A small self-supervised image encoder, trained from scratch.
Training: adamw at rate 0.0023, 6200 steps, batches of 256.
Data: trained on photos of plants and fungi (iNaturalist), 90422 training examples, 17.6 epochs.
Rows from block 3 of a small self-supervised image encoder, named by matrix and row number. Each number is 128 + 24 x the weight over its row's rms, rounded and kept within 0 to 255. All counts start at 0.
Before each channel's rows are labels from the 100 images, of 14848, where the channel reaches its highest value: "patch colour" is the nearest of a few named colours to the mean colour under the peak. Only what is clearly more common there than usual is listed. The data: photos of plants and fungi (iNaturalist).
# pw: pointwise conv (model.blocks.3.pw.weight, 128x128x1x1), inputs 0-127

patch colour: pink
pw.18 [119  92 129 142  99 158  99 141 117 114 119 163 141 132 111 156  86 114 136  89  89  68 141 139 135 139 132 168 115 123 113 115 162 129 188 146 156 134 152 109 126 183 133 159 151 156 135 131 156 158 118 158 158 108 140 124 108 108 118 104 101 184 146 147 131 150  72 139 129 156 131 117  99 113 113 155  99 140 131 122 122 148 118 132 129 137 126 125 182 119 113 129 121 150 132 169 122 112 138  96  93 104 111 147 160  93 132  99 155 122 123 118 149  90 125 175 138 117 129 137 115 114 128  97 176 177 145 145]

patch colour: brown
pw.31 [114 132 113 148  86 130 102  84 151  95 106 133 160  81 167 159 129  97 106 150 114 127 162 117  97  93 117 162 120 127 146 127  93 123 111 178 121 109 121 124 159 121 126 139 117 130 123 131 107  96 121  68 122 131 148 100 116 155  85 153 143  95 132 139 132 114 134 161 164 112 130 121 133 101 104 156 161 104 134 166 152 162 124 104 135 156 134 126 121 112 107 133 118 127 113 118 122 107 128 140 123 149 142 136 116 144  94  72 133 109  74 158 138 109  84 149  76 145  96 111 152 126 118  93  98 117  68 138]

patch colour: brown
pw.81 [145  93 144 108 113 115 116 126 130 107 121 114 148 174 135  77 114 113 119 140 155 116 137 114  83 105 107  67 127 129  85  88 111 105 192 117 189 139  88 119 149 103 121 136 119  95 149 150  94 145 120 109 135 120 120 120 164 134 106 121 146 135 129  85 157 168 137  88 157 113 109 160 115 102 127 147 112 140 115 117 151 137  91 171 134 113 103 137 107 137 109 107 124 151 128 150 103 128 148 100 144  99 119 125 106 130 132 163  64 113 129 140 134 108 141 161 162  89 106 144 115  85 147 120 103 123 126 127]

patch colour: brown
pw.56 [158 148 168 164 103  89  94 162  82 126 151 136  90 144 103  85 113 111 118  90  65 137 189 148  87 136 133  95 116 119 143 117 103 101 110 116 109 134 137 101 115 105 141  91 180 120 108 150 137 147 127 134 129 100 147  78 143  83  96 141 100 159 139 166  97  92 151 113 113 142 144 101 127 125 135  89  92 126 122  99 145 136 141 122 163 133 143 142 156 140 108 114 116 133 114 135 135 125 103 142 126 178 152 136 132 132 110 153 112 143 154 145 159 126 124 123 122 158 140 145  95 129 130 139 150 131 104  95]

patch colour: brown
pw.45 [147  95 147 143 127 110 137 131 100 132 132 152 103 134 122 102 141 101 139 134 128  74 148 118 168  81  77 124  93 110  99  97 120  83 122 170 109  63 150 133 138  85 117  94 125 131  83 108 119 146 129 110  81  93 156 145 119 123  69 142 108 146 168 114 110 125  95 140 155 154 105 145 130  80 154 137 131 126 125 148 116 159 106 126 133 152 146 167 122 153 151  82 133 137 132 126 116 127 153 135 146 136 156 115 134 129 111 155 111  76 122 115 148 126 133 169 112 106 108 127  90 148 146 107 128 138 150 152]

patch colour: brown
pw.52 [150  92 111 149 115 128 102 141 110 121  75 119  76  92 108 107 160 130 102 141  67 130 154 125  85 183 167 123 135 126 138 135 123 138 122 153 172 132 147 157 153 129 112 128 138 124 102 101 162 129 126 126 135 153 150 113 145 109  84 161 171 122 107 137 123 100 127 131  90 106 135  92 186  89 114 140 144  97 126 103 100 126 109 119 131 135 102 106  96 158 150 115 154 105 114 111 152  93 127 100 144 173 133 145 122 101 133 115 165 161  95 112 149 155 147 113 116 123 111 149 129 113 133 142 141 130 154 178]

patch colour: brown
pw.12 [129 118  74 113 111 127 143 169 140 160 125 108 108 152 101 133 145 100 148 129 120 146 161 106 111 135 143 129 112 124 136 111 135 135 160  97 175  96 110 106 154 120 136 146 122  75 132 134  65 152 138 160  75 118 104 142 143 125 139 137 104 132 122 104 104 130 129  65 149 128 158 162 108 125 112 112  99 151 123 151 138 132  99 149 129 137 129 106 148 121 105 130 182 122 114 117 172 158 150 112 160 112 146 140 124 158 123  86 109 122 114  85 101  92 137 137 145  83 100 116 159 113 130 164 145  86 173 157]

patch colour: grey
pw.62 [145 143 102 155 126 113  87 141  89 121  80  79  94 101 106 129 100 113  87  95 110 127 140  73  90 101 129  98  96 106  79  90 159 121 104 124 109  68 127 104 123 100 116 153 128 157 138 115 115 137 101 123 122 133 117 107 111 126 130 145 122 111  99 129 121 116 122 134 132 122 150 132 131 144 140 155 105  98 133 124 111 136 141 114 166 127  85 133 100  70 121 104 141  91 130 115 140 150 100 110 142 153 138 126 117 126 165  88 107  96 149  80 118  82 111 148 117  88 103 154 132 141 116 119 140 129 111  77]

patch colour: grey
pw.30 [115 101  94 106 132 140 111 124 139 155  90 128 122 104 153 141 115 100 159 111 163 118 125 142 104 131 128 104 115 160 151  83 121 129 117 157 100 122 133 121  93  91 125 104 140 105 128 137 118 104 139 118  90 118 124 106 129 141 115 131 109  76 170 130 130 119 128 110 140 123 183 103  84 173  87 161 161 126 119 116 100 107 114 167 119 131  66 124 106 142 142 143  79 120 130 135 123 123 121 111 134  77 124  29  95 140 101 101 114 104 105 119 102 118 123 118 115 127 108 132 136 126 137 120 129  82 110 108]

patch colour: white; pink
pw.4 [127 135  91 119 130 128 122  91 152 105 105 173  76 125 105 113 136 165 146  99 126 139 145 137 141 133 167 128 152 136  95 132  72 138 117  95 110 127 147 181 132 130 149 154 131  93 113 167 110 107 136  92 105 148 156 152 139 136 111 114 158 135 159 103 139 126 131 135 103 116 178 112 147 105 118 121 134 146 132 132 127 106 152 135 153 116 174 113 173 115 142 125 101 117 146 132 162 124 134  86 135  89  98 143 103 146 104  83 165 152 178 143 123 119 165 107 163 102 163 185 139 142 145 159 102 118 130 118]

patch colour: black
pw.117 [119 124 118 144 159 115  86 166 113 129 116 136 149 132 124 110 125 115  91 158 144 135 112 141  73 126 129  95 108 118 129 101 110 132 104 134 153 149 155 133 148  82 148  46 164 117 102 135  89 127 166 117  65 145 140 110 123 144 126 149 114 136 131  91 150 124 146 159 115 130 139 127 142 138 124 118 116 154  86 155 115 155 102 171 106  79 111  86 106 144  95 131 104 155 105 125 155 144 122 164  97 143 125 154 131 110 129 127 115 128 127 141  98 166 156 132 127 127 147 148 107  97 111 141 180  92 118 171]

patch colour: white; pink
pw.104 [160 126 164 142 113 109 152 105  97 148 152 100 118 153 133 163 122 129 145 142  83 135 104 125 129 130 166 156 129  91  95 148 140 104 161 123 193 137 122 135 149 124 174 150 165 130 106  94 172 145  94 117 147 154 100 117 152 115 142  99 171 120  99 118 161 124 106 137 121 106 149 127 129 118 169  84 148 138  86 158 110 149 123 148 161 107 146 103 138 158  93 109 129  99 143 142 127 149 141 123 130 144 148 171 116 125 117 143 139 150 131 125 126 143 169  67 117 141 136 150  87 144  97 100 104 164 104 149]

patch colour: pink
pw.72 [152 125 162 117 102 126 116 153 149 120 120 146  98 114 113 113 138 163  92 141 112  98 144 100 163 126 102 181  94 121 127 154 192 109 180 156 124 136 113  85 135 163  77 182 117 143 111  83 158 128 113 143  89 102 105 140 121 169 138 133 133 140 156  98 114 130 126 149 121 136 178 137 125 123 161 123 129  86 144  82  97 153 135 103 141 143 160 149 160 155 129 144 107 137 123 160 107 139 117  93 105 133 114 135 145  92 148 154 135 130  91 143 131 142 120 138 104 158 132 149  98 165 142 136 134 141 125 149]

patch colour: brown
pw.21 [133  94 143 131 130 134 104 152 141 157 126 123 105 125 149 106 119  71 137  95  99 119 117 126 101  88 167 116 116 150 102  89 131  75  85 121 173 125 126 130 129 141 127  96 110 115  68  96 162 108 144 123 138 138 100 122 162  92 132 145 124  77 104  87 127 131 139 115 145 174 156 112 108 147 107 150 134 106 122 133 113 115  90 150 117  76  89 153  99 130 105 112 162 149 115  97 167 143 159 127 125  99 148 102 114 131 130 110 138  94  85 123 122 149 133 105 146 106  95 140 132 111 130 143 145  89 129  92]

patch colour: black
pw.40 [160  92 116 105 131 115  94 101 163 100 122 131 133 134 107 109 151 139 122 162 118 120 152 160 124 163 116 134 129 123 116 101 116 111 158 158 175  86 117 110 177  99 126 115 145 136 136 108  94 158 119 123 116 171 156 132 142 187 134  72 140 114 113 151 115 119 141 125  92 146 110 104  91 138 140 185 121 127 112 144 146 160 115 122 117 148  99 123 157 167 136 128 151 148 127 159 153 140 165 102 123 154 132 127  86  85 115 125 153 163 145 143  92 157  99 121 174 114 116 150 106 122 150 150 129 126 116 184]

patch colour: pink
pw.84 [149 139 148 161 123 149 141 116  97 100 158  93 130 100  98 150 129 121  96 114 110 115 119 150 169 102 124 135 112 138 127 105  81 137 123 109 154 175 123 171  98 116 169 134 124 125 170 147  98 118 149  82 107 132  95 113  71  83  98 113  85 131 147 147 134 104 151 160 114  96 118 145  79 132 125 154 144 147 117 152 165  88 170 134 138 129 102 143 117 106 139 140  96 140 138 128  86 138 120 126 150 134 137 148 132 132 152 111 143 144 112 146 102 114 166 105 125 121 127 150 109 142 140  46 134 115 133 109]

patch colour: pink
pw.11 [123 162 141 179 144 103 142 158 155 138 147 108 111 105 104 133 120 138 137 112 120  65 192 120 126 133 145  77  96 135 130 131 156  93 164 123 107 125 160 110 101 120 106 106  88 157  96 141 146 140 144 107 164 124 108 149 106 130  89 132 156 148 131 132 126  78 172 103 151 103 109 159 172 132 134 113 123 147 146 139 135 119 109 107 150 146 142 120 144 128  81 112 130 126 169 121 127 159 113  96 142  92 106 118 140 157  91 144 111 111 124 107 201 118 167 137 114 142 112 144 138 159 147 136 135 138 128 104]

patch colour: black
pw.71 [139 147 140 140 118  88 119 157 151 131  92 145 146  91 119  90 108  92  77 151  98 137 155 124  52 129  90 139 132 101 145 134 128  99 134 138 169 128 119 117 104 123 103 130 147  81 150 110 125 147 130 135 135  88  97 149 143  88 114 125 136 119  99 109 111 111 117 147 137 140 114 156 132 155 147 110 142 142  86 119 136 120  90 146 141  91 128 119  83 132 124 125 142 155 105  80 104 125 161 102 133 143 134 123 107 115 148 133 119 121  94 146  88 159 131 129 118 116  64 127  79  72 126 113 133 125 175 134]

patch colour: brown; black
pw.68 [123 184 136 120 139 113 122 105 118 122 137 148 149 158 137  92 136 130 109 166 117 160 135 106 123 148 133 124 121 128 134 156 102  86 118 112 127 136 123 113 117  98 100 128 157 106  99 125 124 163 136 144 124 163 150  85 104 114 156  96 122 111 128 131  54 157  99 131 158 119  71  89  64 162 133 145 106 121 121 156 118 119 121 111 107 109 128 155 104 143 127 106 164 129 112  87 155 133 168 126 103 137 145  93 125 158 119 125 105 102  90 106  89 112 112 163 109 100 148 110 136  82 130 149 155 151 139 170]

patch colour: black
pw.9 [144 103 111 112  95 132 112 145 132 120 106 133  99 144 129 142 130 127 187 163  86 138 126 119 139 156 127 128 125 167 103 126 171 133 116 148 152 155 139 117 160 121 125 159 190 136 138 121 173 157 125 151 124 122 164 181 164 135 144 171 132 140 113 131 129 146 143 114 127 129 137  67 157 116 140  84 149 169 144 113 127 130 110 111 116 106 165 100 120 147  92 150 155 159 159 165 130 102 124 134 119 175 145 116 147 150  79 131 162 151 137 102 149 142 127 105 149 155 150 166 168 157 145 163 118 106 128 121]

patch colour: brown
pw.17 [137 139 131 123 141 144  88 127 160 123 146 133 139 126 100 113 158 156 127 128 133 109 148 148  64 110 104 106 104 148  90 115 122 103 126 130 162 128 126  98 117  99 127 172 119 139  92 103 103 170 134 118 144 146 142 146 103 133 119 132 108 113 132 104 131 126 123 117 148  89 118 118 120 151 124 147 126 140 141 188 121  96 107 134  89 155  53 153 133 111  75 159 114 147 135 145 119 134 136 137 133  90 135  73  91 154 142  90 100  72 119 117 136 102 127 109 160 102 101 153 101 134 123  86 143  75 136 125]

patch colour: black
pw.108 [173 111 119 150  95  94 133  98 111 127 124 136 118 138 144 102 120  76 115 173  80 132 155 126 101 155  75 127 132  85 127 132 130 104 134 149 115 133 107  93 129 138 102 157 119 129 116 121 126 148 143 118 140  91 120 126 152 141 115 133 146 167 107 127 119 136 109 145 148 121 101 101 112 132 128 155 134 146 111  97 144 140  70 136 144 104 137 116 146 142 166 138 169 148 130  77 126  69 144 132 113 139 147 147 112 111 118  80 152 109 111 126  90 162  83 118 108  89 124 149  89  75 174 125 110 122 171 136]

patch colour: black
pw.28 [128 104 158 139 146 130 108 146  87 149 118 153  90 104 131  92 104 100 146 133  89 135  97 125 114 118 128 105 115 144 134 135 160 133 109  95 147 100 133  95 120 152 104 134 143  82 123 135 132 110 169 122 118  84 124 107 160 134 145 138 155 143 115 117 122 154 152 108 139 124 119 122 154 124 111 107 173 147 115 112 123 119  89 140 112  77 138 167 120 150 146 137  84 186 126 102 116 102 154 110 135 111 162 130 156 131 130  97 139 108 148 151 109 183 165  99 106 103 127 131  74  91 101 101  93  72 161 128]

patch colour: black
pw.111 [152 122 139 129 134 139 129 121 132 132 141 146  72 143 154 147 122 105 113 135 118  94 149  98 101 107 126 125 133 140 112 136 105 112 157 167 144 119 116  99 190 142 132 127 141 122 119 102 201 118 110 143 159 165 131 103 143 163 135 112 141 124 107 124  99 115  83 153 104 182 125 115 146  78 101  78 136 145  97 128 123 121 103  47 116 154 136 108 161 143 147  87 156 163 124 131 149  80 137 105 150 104 121 155 114 118  98 103 135 121 146 159 134 126 138 134 129  95 117 155 165 116 134  97 105 125 133 121]

patch colour: grey
pw.64 [111 118 105 145 155 117 130 146  95 187 111 128 143 150 112 149 122 109 134  62 128 138 147  93 135 111 139 154  87 123  93 133 160  99 119 137  95  98  95  91 166  85 132 157 115 126 143  99 129 150 144 149 140 111 121 136  89 141 138 140 148 164  96 126  93 127 166 137 143 155  96 116 101 116 148  96  88 122  91 130 111 172 135 100 146 117  89 136 110 122  94  97 140 125 101 116 142 145 123 118 126 134 133 168 139 119  74 132  90 133  96 110 149 121 111 173 136 109  76 111  94 121 166 119 105 133 127 128]

patch colour: white
pw.1 [125 126 114 102 103 121 119  95 152 149 113 148 144 148 120 109  99 138 125 140 140 113 123 170 130 133 133 139 116 119  93  99 123 148 109 151 102 142 144 164 151 128 172 116 117 157 146 130 129 135 112 120 133 181 117 129 124 123 139 117  96 159 133 131 119 142 129  96 135  92 111  61 159 106  75 170  84 157 134 192 181 146 182  90 118 169 127  78 133 122 153 119 126 144 162 160 140 115 145 112 150 112 134 155 134 141 155 149 126 159 153 161 131 137 138 111 124 160 160 123 168 139  89 142 136 165 135 131]

patch colour: white
pw.90 [127 123 130 150 143 163 130 127 106 115 106 162 103 155 118 138 140 163 103 122  43 165 116 107 145 129 177 114  91 131 102 115 132 134 151 131 168 139 148 147 161 117 134 129 167 157 149  93 164 127 123 135 136 141 126  99 108 143  96 118 127  92 115 135 168 118 132 144 143 102 117 130 154 139 143 113 115 119  94 126 150  99 120 124 147 138 157  93 165 112 172 141 135 128 150 105 133 128  96 140 156 165 150 167 131 137  89 105 120 165 101 109 152  96 135 175 106 141 108 175 103 158 126 103 136 157  97  81]

patch colour: black
pw.3 [140 126 143 111 107 130 114 124 168 150  83 136 111 177 147 153 122 146 170 137 132 113 147 116 122 166 171 130 104 180 113 103 173 165 134  99 148 122 135 134 141 107 132 103 108 149 139 107 141  90 144 106 142 142 149 144 164 152 105 150 161 141  91 153 136 126 141 119 154 120 173 136 145 112 189 110 143 132 168 168 101  97 116 171 137 107 130 113 141 113 126 113 137 111 111 181 123 115 133 127 166 107 143 109  89 145 126 136 145  96 132 150 147 116 143 148 141 136 105 127 206 127 128 174 103 124 126 132]

patch colour: pink; white
pw.50 [ 80  89 141 131 155 119 130 122  91 150 148 118 146 107 148 138 122 139 123  92 116 134 127  92 159 106 130 137 146 122 161 116 120 120  74 119 118 103 105 119  82 118 145 116 133 131 111 129 145 143 112  93 151  95  95 101 106  93 129 119 117  83 104 186 147 153 141 122 113 138 158 154 153 177 153 109 140 107 123  78  93 134  99 140 122 129 129 185 132 127 129 141 103 104 123 132 177 127 115 105 114 102 119 162 163 120 121 103 114 144 153 138  58 100 126  73 103 132  95 120 112 124 136  86 117 129 139 130]

patch colour: pink
pw.115 [ 76 162 138 154 189 161 138 167 129 109  91 141 130 111 105 158 100 118 128 100 144 101 127 124 136  81  97 123  97 155 105 122 152 168 112 118 130  87 136 125 108 122 133  98 137 206 127 131 118 117 119 131 107  96 116 112  80 123 124 115 112 132 127 100 118  95 136 127 168 123  70 127 120 147 148 175 123 131 135 130 129 144 145 116 161 149 117 118 110 105 142 153  93 118 127 122 138 177 121 133 107 138 132 108 155 155 117 178  96 120 113 131 146  85 139 154 129 140  96 126  99 124 116  87 106 121 128  84]

patch colour: grey
pw.19 [105 127  94 111 119 140  95 121 121 141 155 126 127 151 123 150  85 100  80 117 102  90 106 106  67 128 165 143 178 123 141 134  72 114 140 118 159 139 106 120 124 121 103 122 147 109 123 119 113 150 127 126 149  81  87 121 143  93 137 148 128 105 108 122 137 122 144  92 149 121 122 141  95 135 125 131 132 118  89 129 145  83 105 103 100 140  91  56 136 110 113 159 155  84 125 115  96 123  77 134 158 108 106 150 147 115 122 120 125 120 137 143 156 135 136 124 129  72 107 115  66 138 131 118 118 121 104 111]

patch colour: white
pw.82 [120 144 124 119 157 119 128 109 141 171 108  98 147 146 168 142 107 152  86 101 106 102 161 151 141 137 123 108 120 125 117 146  79 130 129 123 143 125 106 120  83 107 129 142 112 130  98 129  81 168 127 131 111 131 138 163 106 125 118  99  97 157 145 155 110 132 151 126 140 101 120 125  63 116 182 122  95 118  96 141 149 112 128 127 107 139  88 163 166 121 121 117 112 149 101 106  83 127 109 128 133 154 108 147  94  57 115 147 148 163 123 110 162 118 145  98  87 151 106 123 150  98  99  97 148  99 151 119]

patch colour: brown; black
pw.14 [ 86 103 135 130  79 109 111 149 146 115 128 165 102 104 111 146 110  89 158 157 116 109 143 105 112 126  95 116 103 139 118 138 105 112 107 163 115 110 176  68 149 143 110 186 116 105 102 138 158 130 148 162  82 154 131 146 152 122 148 120 141 188 120 113 123 126 128 132 100 112 106 103 141 129 128 114 120 164 112 158 150 113 109 137 131 128  97 103 108 127  87 125 177 166 142 129 121 131 115 161 159 122 131 132 128 147 102  95 134 105 120 145  93 157  99 173 141  73  98 110 122  92 148 143 149 130 123 115]