{
  "arch": "convmixer",
  "model": "self-supervised image encoder",
  "dataset": "photos of plants and fungi (iNaturalist)",
  "crop_scale_min": 0.3,
  "horizontal_flip": true,
  "translate": 0.06,
  "color_jitter": 0.4,
  "norm": "batchnorm",
  "hidden_act": "relu",
  "projector_out": 128,
  "projector_hidden_layers": 2,
  "temperature": 0.1,
  "optimizer": "adamw",
  "beta1": 0.9
}
Rows from block 3 of a small self-supervised image encoder, named by matrix and row number. Each number is 500 + 40 x the weight over its row's rms, rounded and kept within 0 to 999. All counts start at 0. Numbers have three digits each. After the name is the row's rms in percent of the matrix's.
Before each channel's rows are labels from the 100 images, of 14848, where the channel reaches its highest value: "colour at peak" is the nearest of a few named colours to the mean colour under the peak. Only what is clearly more common there than usual is listed. The data: photos of plants and fungi (iNaturalist).
# pw: pointwise conv (model.blocks.3.pw.weight, 128x128x1x1), inputs 0-127

colour at peak: grey
pw.105 100:500494459495461445507444504497550453468485478495550421546457576451479458563528470507531471497452512455520491470532456485471461477532548578513524465444487480443447545461428445510504441480606454447422467503473494539437490448456555454464446524511434548440488506495502498489560477434518501456458459507462500497474451536461447533458487455541446516489511451481582526513525492414487511511466

colour at peak: brown
pw.112 100:505513503543504525494509586535469517468495481479549452482479440369590483403489550512451577479438500498529547551476479431515495468429528526461485506456540497538551564493492531442550557480454544454494522549528489536532521521426490516443541496507483488494527511519508481477480496568481520464591483475458543452548507454540461445480468470453558467491528532432530475470489542486493410490518

colour at peak: white; pink
pw.13 091:539480512530465589476478568575542501432516529471539605519525402512533507549513448545530468494530481533540542459512529508559516538472580465522520610487518503507476516493533535462542515450565494551463545469494454512455475446536484506533496519492485484463589477582500549565437533473497522552504502543516494501441538489518501507544557513588549540453490516528513583474529467481500467523483

colour at peak: white; pink
pw.48 098:459479434559415527519556399459506525525488488521494557527464491508513450487528513445558544464530505454446520506472458485389496492471546499519521506497466524532406505482486424530503481515451481525528512589483472502485471515510498492503520511475521518470522549527456578487539573436514444438544473465502476517488572569469510385539509477518472526507447477506577531492536552446517509554433

colour at peak: grey
pw.43 089:477482539547557541455578509553484486404432470551475543539424495570526430507495429492444563495498467499482509505500525491458501500455454528497534570518569485460451540513511448553492472477579535577434516466468497523515502486507457484505513489476442536528565520543496434500498547416546457492403549534468485479541512562485488532465481482547480475563466479501434489483529467428501466461514

colour at peak: pink
pw.42 105:471448506575469476490437495536525524412512473567525563502520425423494489454461466575546545525583564524509497524442482481503580439526483542484502553513475525520512524532443443509523575554425495472480543549487511491492524499494515540505497543502424444503467466534444468492502574498454526501487500515494567527490489426545425466535542460496581551531449493457469529446537511509473492554523

colour at peak: black
pw.36 101:554531489457469496545470616516547529483495515541455524556533431525561458523504499574505437543551500501533464496471610470579533539487483463471539587506527516474534620479489559500518524519488468438515525486524521464499647511486493548530517455498508524523505539548491492512460500551505455499486509456474477517446503463542517467495502425535526452497512509539459526582531515527490480525544

colour at peak: black
pw.109 094:581450506488543495435532491481551520453485443515568525613507431595544517434567561496462543483468473458515554458524537506508512467477498524501510445479488537510552508483565520501486543438508498466476517507463492577444593488496475533497618515492536451462483522507508497509452462485493496495535472432561507569519467483499481485459469479553503489488465446528511505599556503517528470563449

colour at peak: black
pw.88 100:539491519407446499448515525510465480480517495440500437469585507539518538394506464551493504515499457456513514586516462471549505468517541496506428461487496526468496503508575552552463471531454421504489517456468536488478461549520544555513518550459477508558452410544462474559483466541456439487529433517548487531532472535513510508568521549482505564535469544531427464454453485531497456562550

colour at peak: pink
pw.41 093:528498421475522515479446508463449512560548445541453504482497532470481519415529519428540558561486476531486541538528516555455450447439492543485496520538508480413419536456487448476479468442495468460466549541507443564476517535504571505525510428495457554528499534543453583492414570413496516405492521469492507481498496536487530481532514486542482496474537492439458541508522438492544530492513

colour at peak: white
pw.78 105:484533483521494515482448468474487471443564484544497585496436437478500474447545588451490488507504512553460445503536504564516515522471515592541513542501465445474436487550458473533524528486483545543449513495475483517503507525580527396479494499530525529502500523512505517436498495467484504572467478494518569475534534516523490560414567566471519418537528494558530541505555501441533521459382

colour at peak: black
pw.0 094:523455476461453519504554559494486489536491480417495462513513549488543457490510534501443521506502539510550493482447462414571466553472541474456451453521545478470533541457573556446494483510516495542586505481573505479464488505546489533514590534511508437502474487412495491527499493540571444516552546493490529548571546433545497419492438516509493528529580529461482494549514513595516499565474

colour at peak: cyan; blue
pw.16 111:491551427455414536526479553413464535457491498525495519483485420505465443511494492377536568420466438449504493532510495482489495508502513470446520478483506506411525455503456511450488431485524474503547531503459450521545506535499592481526488491504448503500566479444443545495457508466464563473448525527494536472547505468474564472541498471529455485547494511450538561443462468466496566570465

colour at peak: black
pw.32 104:518561516500531506506475482472524484505467497528528464486545520464510497424476537490517548480487480455533446508499474464576498551586539443510519493542495523419525493541494538517477456508539386468590488408518478528505474460451562543564517538457512494570431477470496513576474492486489528462489443579503490420523468440497524448536420523489454591484458553459565491495501537481533463541518

colour at peak: green
pw.73 109:540565522494438481513459458477537411503467518444462501519510510483461464505518447509539488483497461499485410489542459508461474457546532435560521499505472538528497523462436437401434486525518530458492476503465536437534427537426488474470502484508490483469438500499571464500517464456511418473455485519450447455473519532400558481490508563489443542461500525452556522453447500416488432487522

colour at peak: pink
pw.121 108:450458556524572560519540443491505507490472522474437499513466467528443525510452518535577471484503564471539468526459438546480580514597517502559513502555559455536464457485456479539493516533509484585504460464576530496484389453545537467495425484510486489521554487498550451428541516486463496503507511495498532447451593519534474507466517544478524469550529517425538533466509546522528564526511

colour at peak: cyan; white
pw.74 108:476519552475478465542483539467529467526455560556532546515482499472471533564444464497534546481473455550527386459504574500479528461553444515505523512488504456443453524515530446475485426558552480447540527476375458458465560547479504471504502473516507567453480546499554525524491504450519513465454489508475493389491490538442514502536528543457435509458436522468517496464528471445571504552494

colour at peak: black
pw.99 096:532521482531474470511507443437520551535545528489488497529556559459522507452511413430493495467494485422437512497425464435565499464500511476474514431501464524421477479449492535520490505542544416502529444493468524438437480492467557498524446498515532430507459523547527587562534447484547507513478480530522452526572441539511482491519409438539529538458527489514526515490528570481549570459503

colour at peak: black
pw.10 106:573502465481497505474520482498497583468501493514541503508558518454485502420541515527490505544508521439506511539521463501509516552475580416461459481445551496484529496448606529541543511572426501521582526535506524525422458442496508514557494510482492405513533478534522491553451532561560558525509452560511478568553475441463479430511473482496461606482479469515495512477458540541503550519513

colour at peak: black
pw.6 098:546491539440532488418447499507524510552469553486475508537476491445491501457471484425556463516464483439505553506463560515492443480488496449496486549536473436448536578490542537433475531402563460502578488579482487521498518520476466560461552520487483425405517486427544494540473487524525486496518504510533478494508471467473456477461397432539514503562514476522549457500513548490519434443474

colour at peak: yellow
pw.55 107:478460505484502538484505473437488447512462482513524552459429516505498491478543523408508487418395475511469490463480497528430392501467504549493526510497450504493541508497481433468457461449474510513439488483491493489483494505535492438457559551494538506433533510459476515403471499461472511494482544429537546487529583505463552505434529483424551495482483505470517481538507473452513529468348

colour at peak: white
pw.118 093:514494432474462533491498474494572485484553488453475525537542492523429500535491508531610506482549527481530533497488462530543504538565567465480536552531464488543488498530537466505483479547508533499536552491505468496448470549499479502433545489498401527482559491496498530570501506542407531474464469502483578476453527516499493464547593504554496559518416568525624504557447507477482545440499

colour at peak: brown
pw.39 092:518536513498449409482459524527459486484486460493498480400468463467569501471451504547465537522508487486473481544452464484521524506459488495468452470432519522511461465544566457466526567493494544462505481517538459566531575430501483482587395516513488538532454466465503517496483525456509528505540508517468483526496505422495497562453472451517544456498506504418460515367491422550486460429538

colour at peak: yellow
pw.126 106:515470513511544495457454471509550448561514500528497457472484440502482541544451508510561446467467407497536522502507426509449438528499523549531534501529462501505472452468452398433494518450462509486502564469527426506498417501514482460463506507439431528503560542463532477447483500497430507477517506495522514504462577566469540490499546527464568452516481564510632479474481533519489486448421

colour at peak: grey
pw.20 101:426465449563488528504499489429469505488454524527519495492430455510508551496492552414506509544542471562455511513483532571476470524455497508489497536422487482499428447491488450494529497537485544566461469473549450461494542456446453488488504460566469472485528492476461481387549498460484538527530499417497499566478569480497415496424495492505549434468533454480519492481539439471499510485385

colour at peak: brown
pw.102 101:528577424556462514512530496470520493528538436509437501467507523510453517469484496432477529449427491485454545549457491480549491459448622518498507401511455563515489473464473548519496478479431493508550452504483470437466505550504508555519436562516500445515470551457455499474523471588466527468469548520483556534563502443489475543530490466447450459504540504458431527456507488459519576461524

colour at peak: white; pink
pw.83 099:509490551519514462480455440525466545500525444499500430417463510596523574522481500489529447497525497481486572482498477562439474492467516474537533524532477459507462498505458423466487507449560549605477516559494473514485462545552456456476458511547483486512521519493437528453503463486483531540439530508533410502437568560507576566432558485475424538530544464489505528466495469463524553520460

colour at peak: pink; white
pw.46 106:438528523520457525548551501490518489430486529575479554527501471494515492490491476531501486566510606544431438436548479487475571484564471508500480512495519486498405528545496493562552421585425459534428499461511511493454524516519492476536512507471449483469513522557481499498469534469508536542469515458448559439500548582524460474476526494446501480545456467515460448593526495466463528427452

colour at peak: grey
pw.122 093:517439517523464516505466516451505505456453496501452483503478465460523486469470517503528429554470536488500474539472527474467530535541552422487535522534554506517406501491491416537501478496524444605451495608493539448554523507451467482552455485549476483414538464546478498459542523466490495481544522451517502531529598522508471499409541586519482467547465498492473501437442552413506484506456

colour at peak: brown
pw.76 104:526551485534489498434521503464558468478488439543500486562546541420639502513549412479537499462517494502485532524451559485505490459440545475532526418448538477458500523489527477499529449561570508423500486542519526454490573439416546431587483555461470503462549534456479506492479505448527542513511486475518485524519523484460506469517431477514586476477545477480560484501501496497514488453526

colour at peak: black
pw.37 093:554450538422540470489492572478457471430549514504578511533510492501497426501543440503498594465480524496518495565524437488457446474548500474423440500477490507529537536516510568466444547410502441490529500458420478532491513498525448511470555510448524497473444468503522503595481427520503489455481546538514514510513476458510545547555473561485459560553435459462530434507521478558516507491534

colour at peak: grey
pw.92 100:447527500480535490469514467493449503517408464522406458448436512541509461511456474431482550542480496475483506493433557510493532579472512493446509456423578430478475444522498577545470460522540490561507513539574474500569481491503509462581458490548525510498510476504500493466476485451535570538511475534458440465463518489517466536505428417534483513554465485503447581473491450489423491504537

colour at peak: white
pw.7 100:515471495422490543482451529502499568563562500484531535466531506546493550533522607471531441500515461546564544477574502540484494551528435529549550518478495473503495545490492538427558491475506544432490496528571510493457486475474469510552529503477445528542537488490504501451428493553529515466524543503511493514503549435540470549489566556533479589489569509532628465527467549532441493483536

colour at peak: cyan
pw.85 101:513588574425462496476530478539499450522475548485491526532570497526483545483509528502529574503531475560492356495498481545456490534476455440531566433547501465517529477448473473481429536459529557435564540459483523490504477480486478502536459527542509510516454501514504475505519488477501484483494457559478435438483463462526561499498572635538466560522458543543496554519496487480485480503543

colour at peak: black
pw.98 101:569488487479539511445508562500530493457481512512468482605473499484514490468524573480476483546509490522526457590540590546519479539542572576533473498468506508505514542515579516513528577477487483509473553514541473508510586529489573524480571523485551573480550496494495438507503474554527537541514551508485515511601463422602473539513503476520557546552465521515528489539497483579458511485499

colour at peak: black
pw.15 082:451475491489450513509560545501504505500516540519460431501457469503540453396468516426440530428452520449557464535472486450551559505491539442414477533501432485511503475508583571466432458484474459491572514407557435462456498543548534506490529489487438514498502476508466485529456503484464479496467503542463547427563507496521499438550481509475484564553483525444495442512468542533541506523462

colour at peak: black
pw.116 102:544527591479573510513516505473480466489487507431513464453458438467522483515502449442416583469519463470457454548454496434480424462530479452497497492535480431459483476419438535438520522489500494526484519519542479499493505471516476466441479427547528495499537502466611456477482459466467436550417456503467411488479470511515545529514476476496478535504493458452444554473464439430467492478516

colour at peak: white; pink
pw.29 116:495536447429519509514514497477497492528531512507452559531512492514467489490580532381479546436475517470489487512505516518448376478413541515474473469441527460460490475504452430492472506421521457497443564510502406535477478484523541496469447520527500544516614527497441545419484537472471536442523529453503522516504532546538508478471570524528410537524455475513488514480541462491476472507462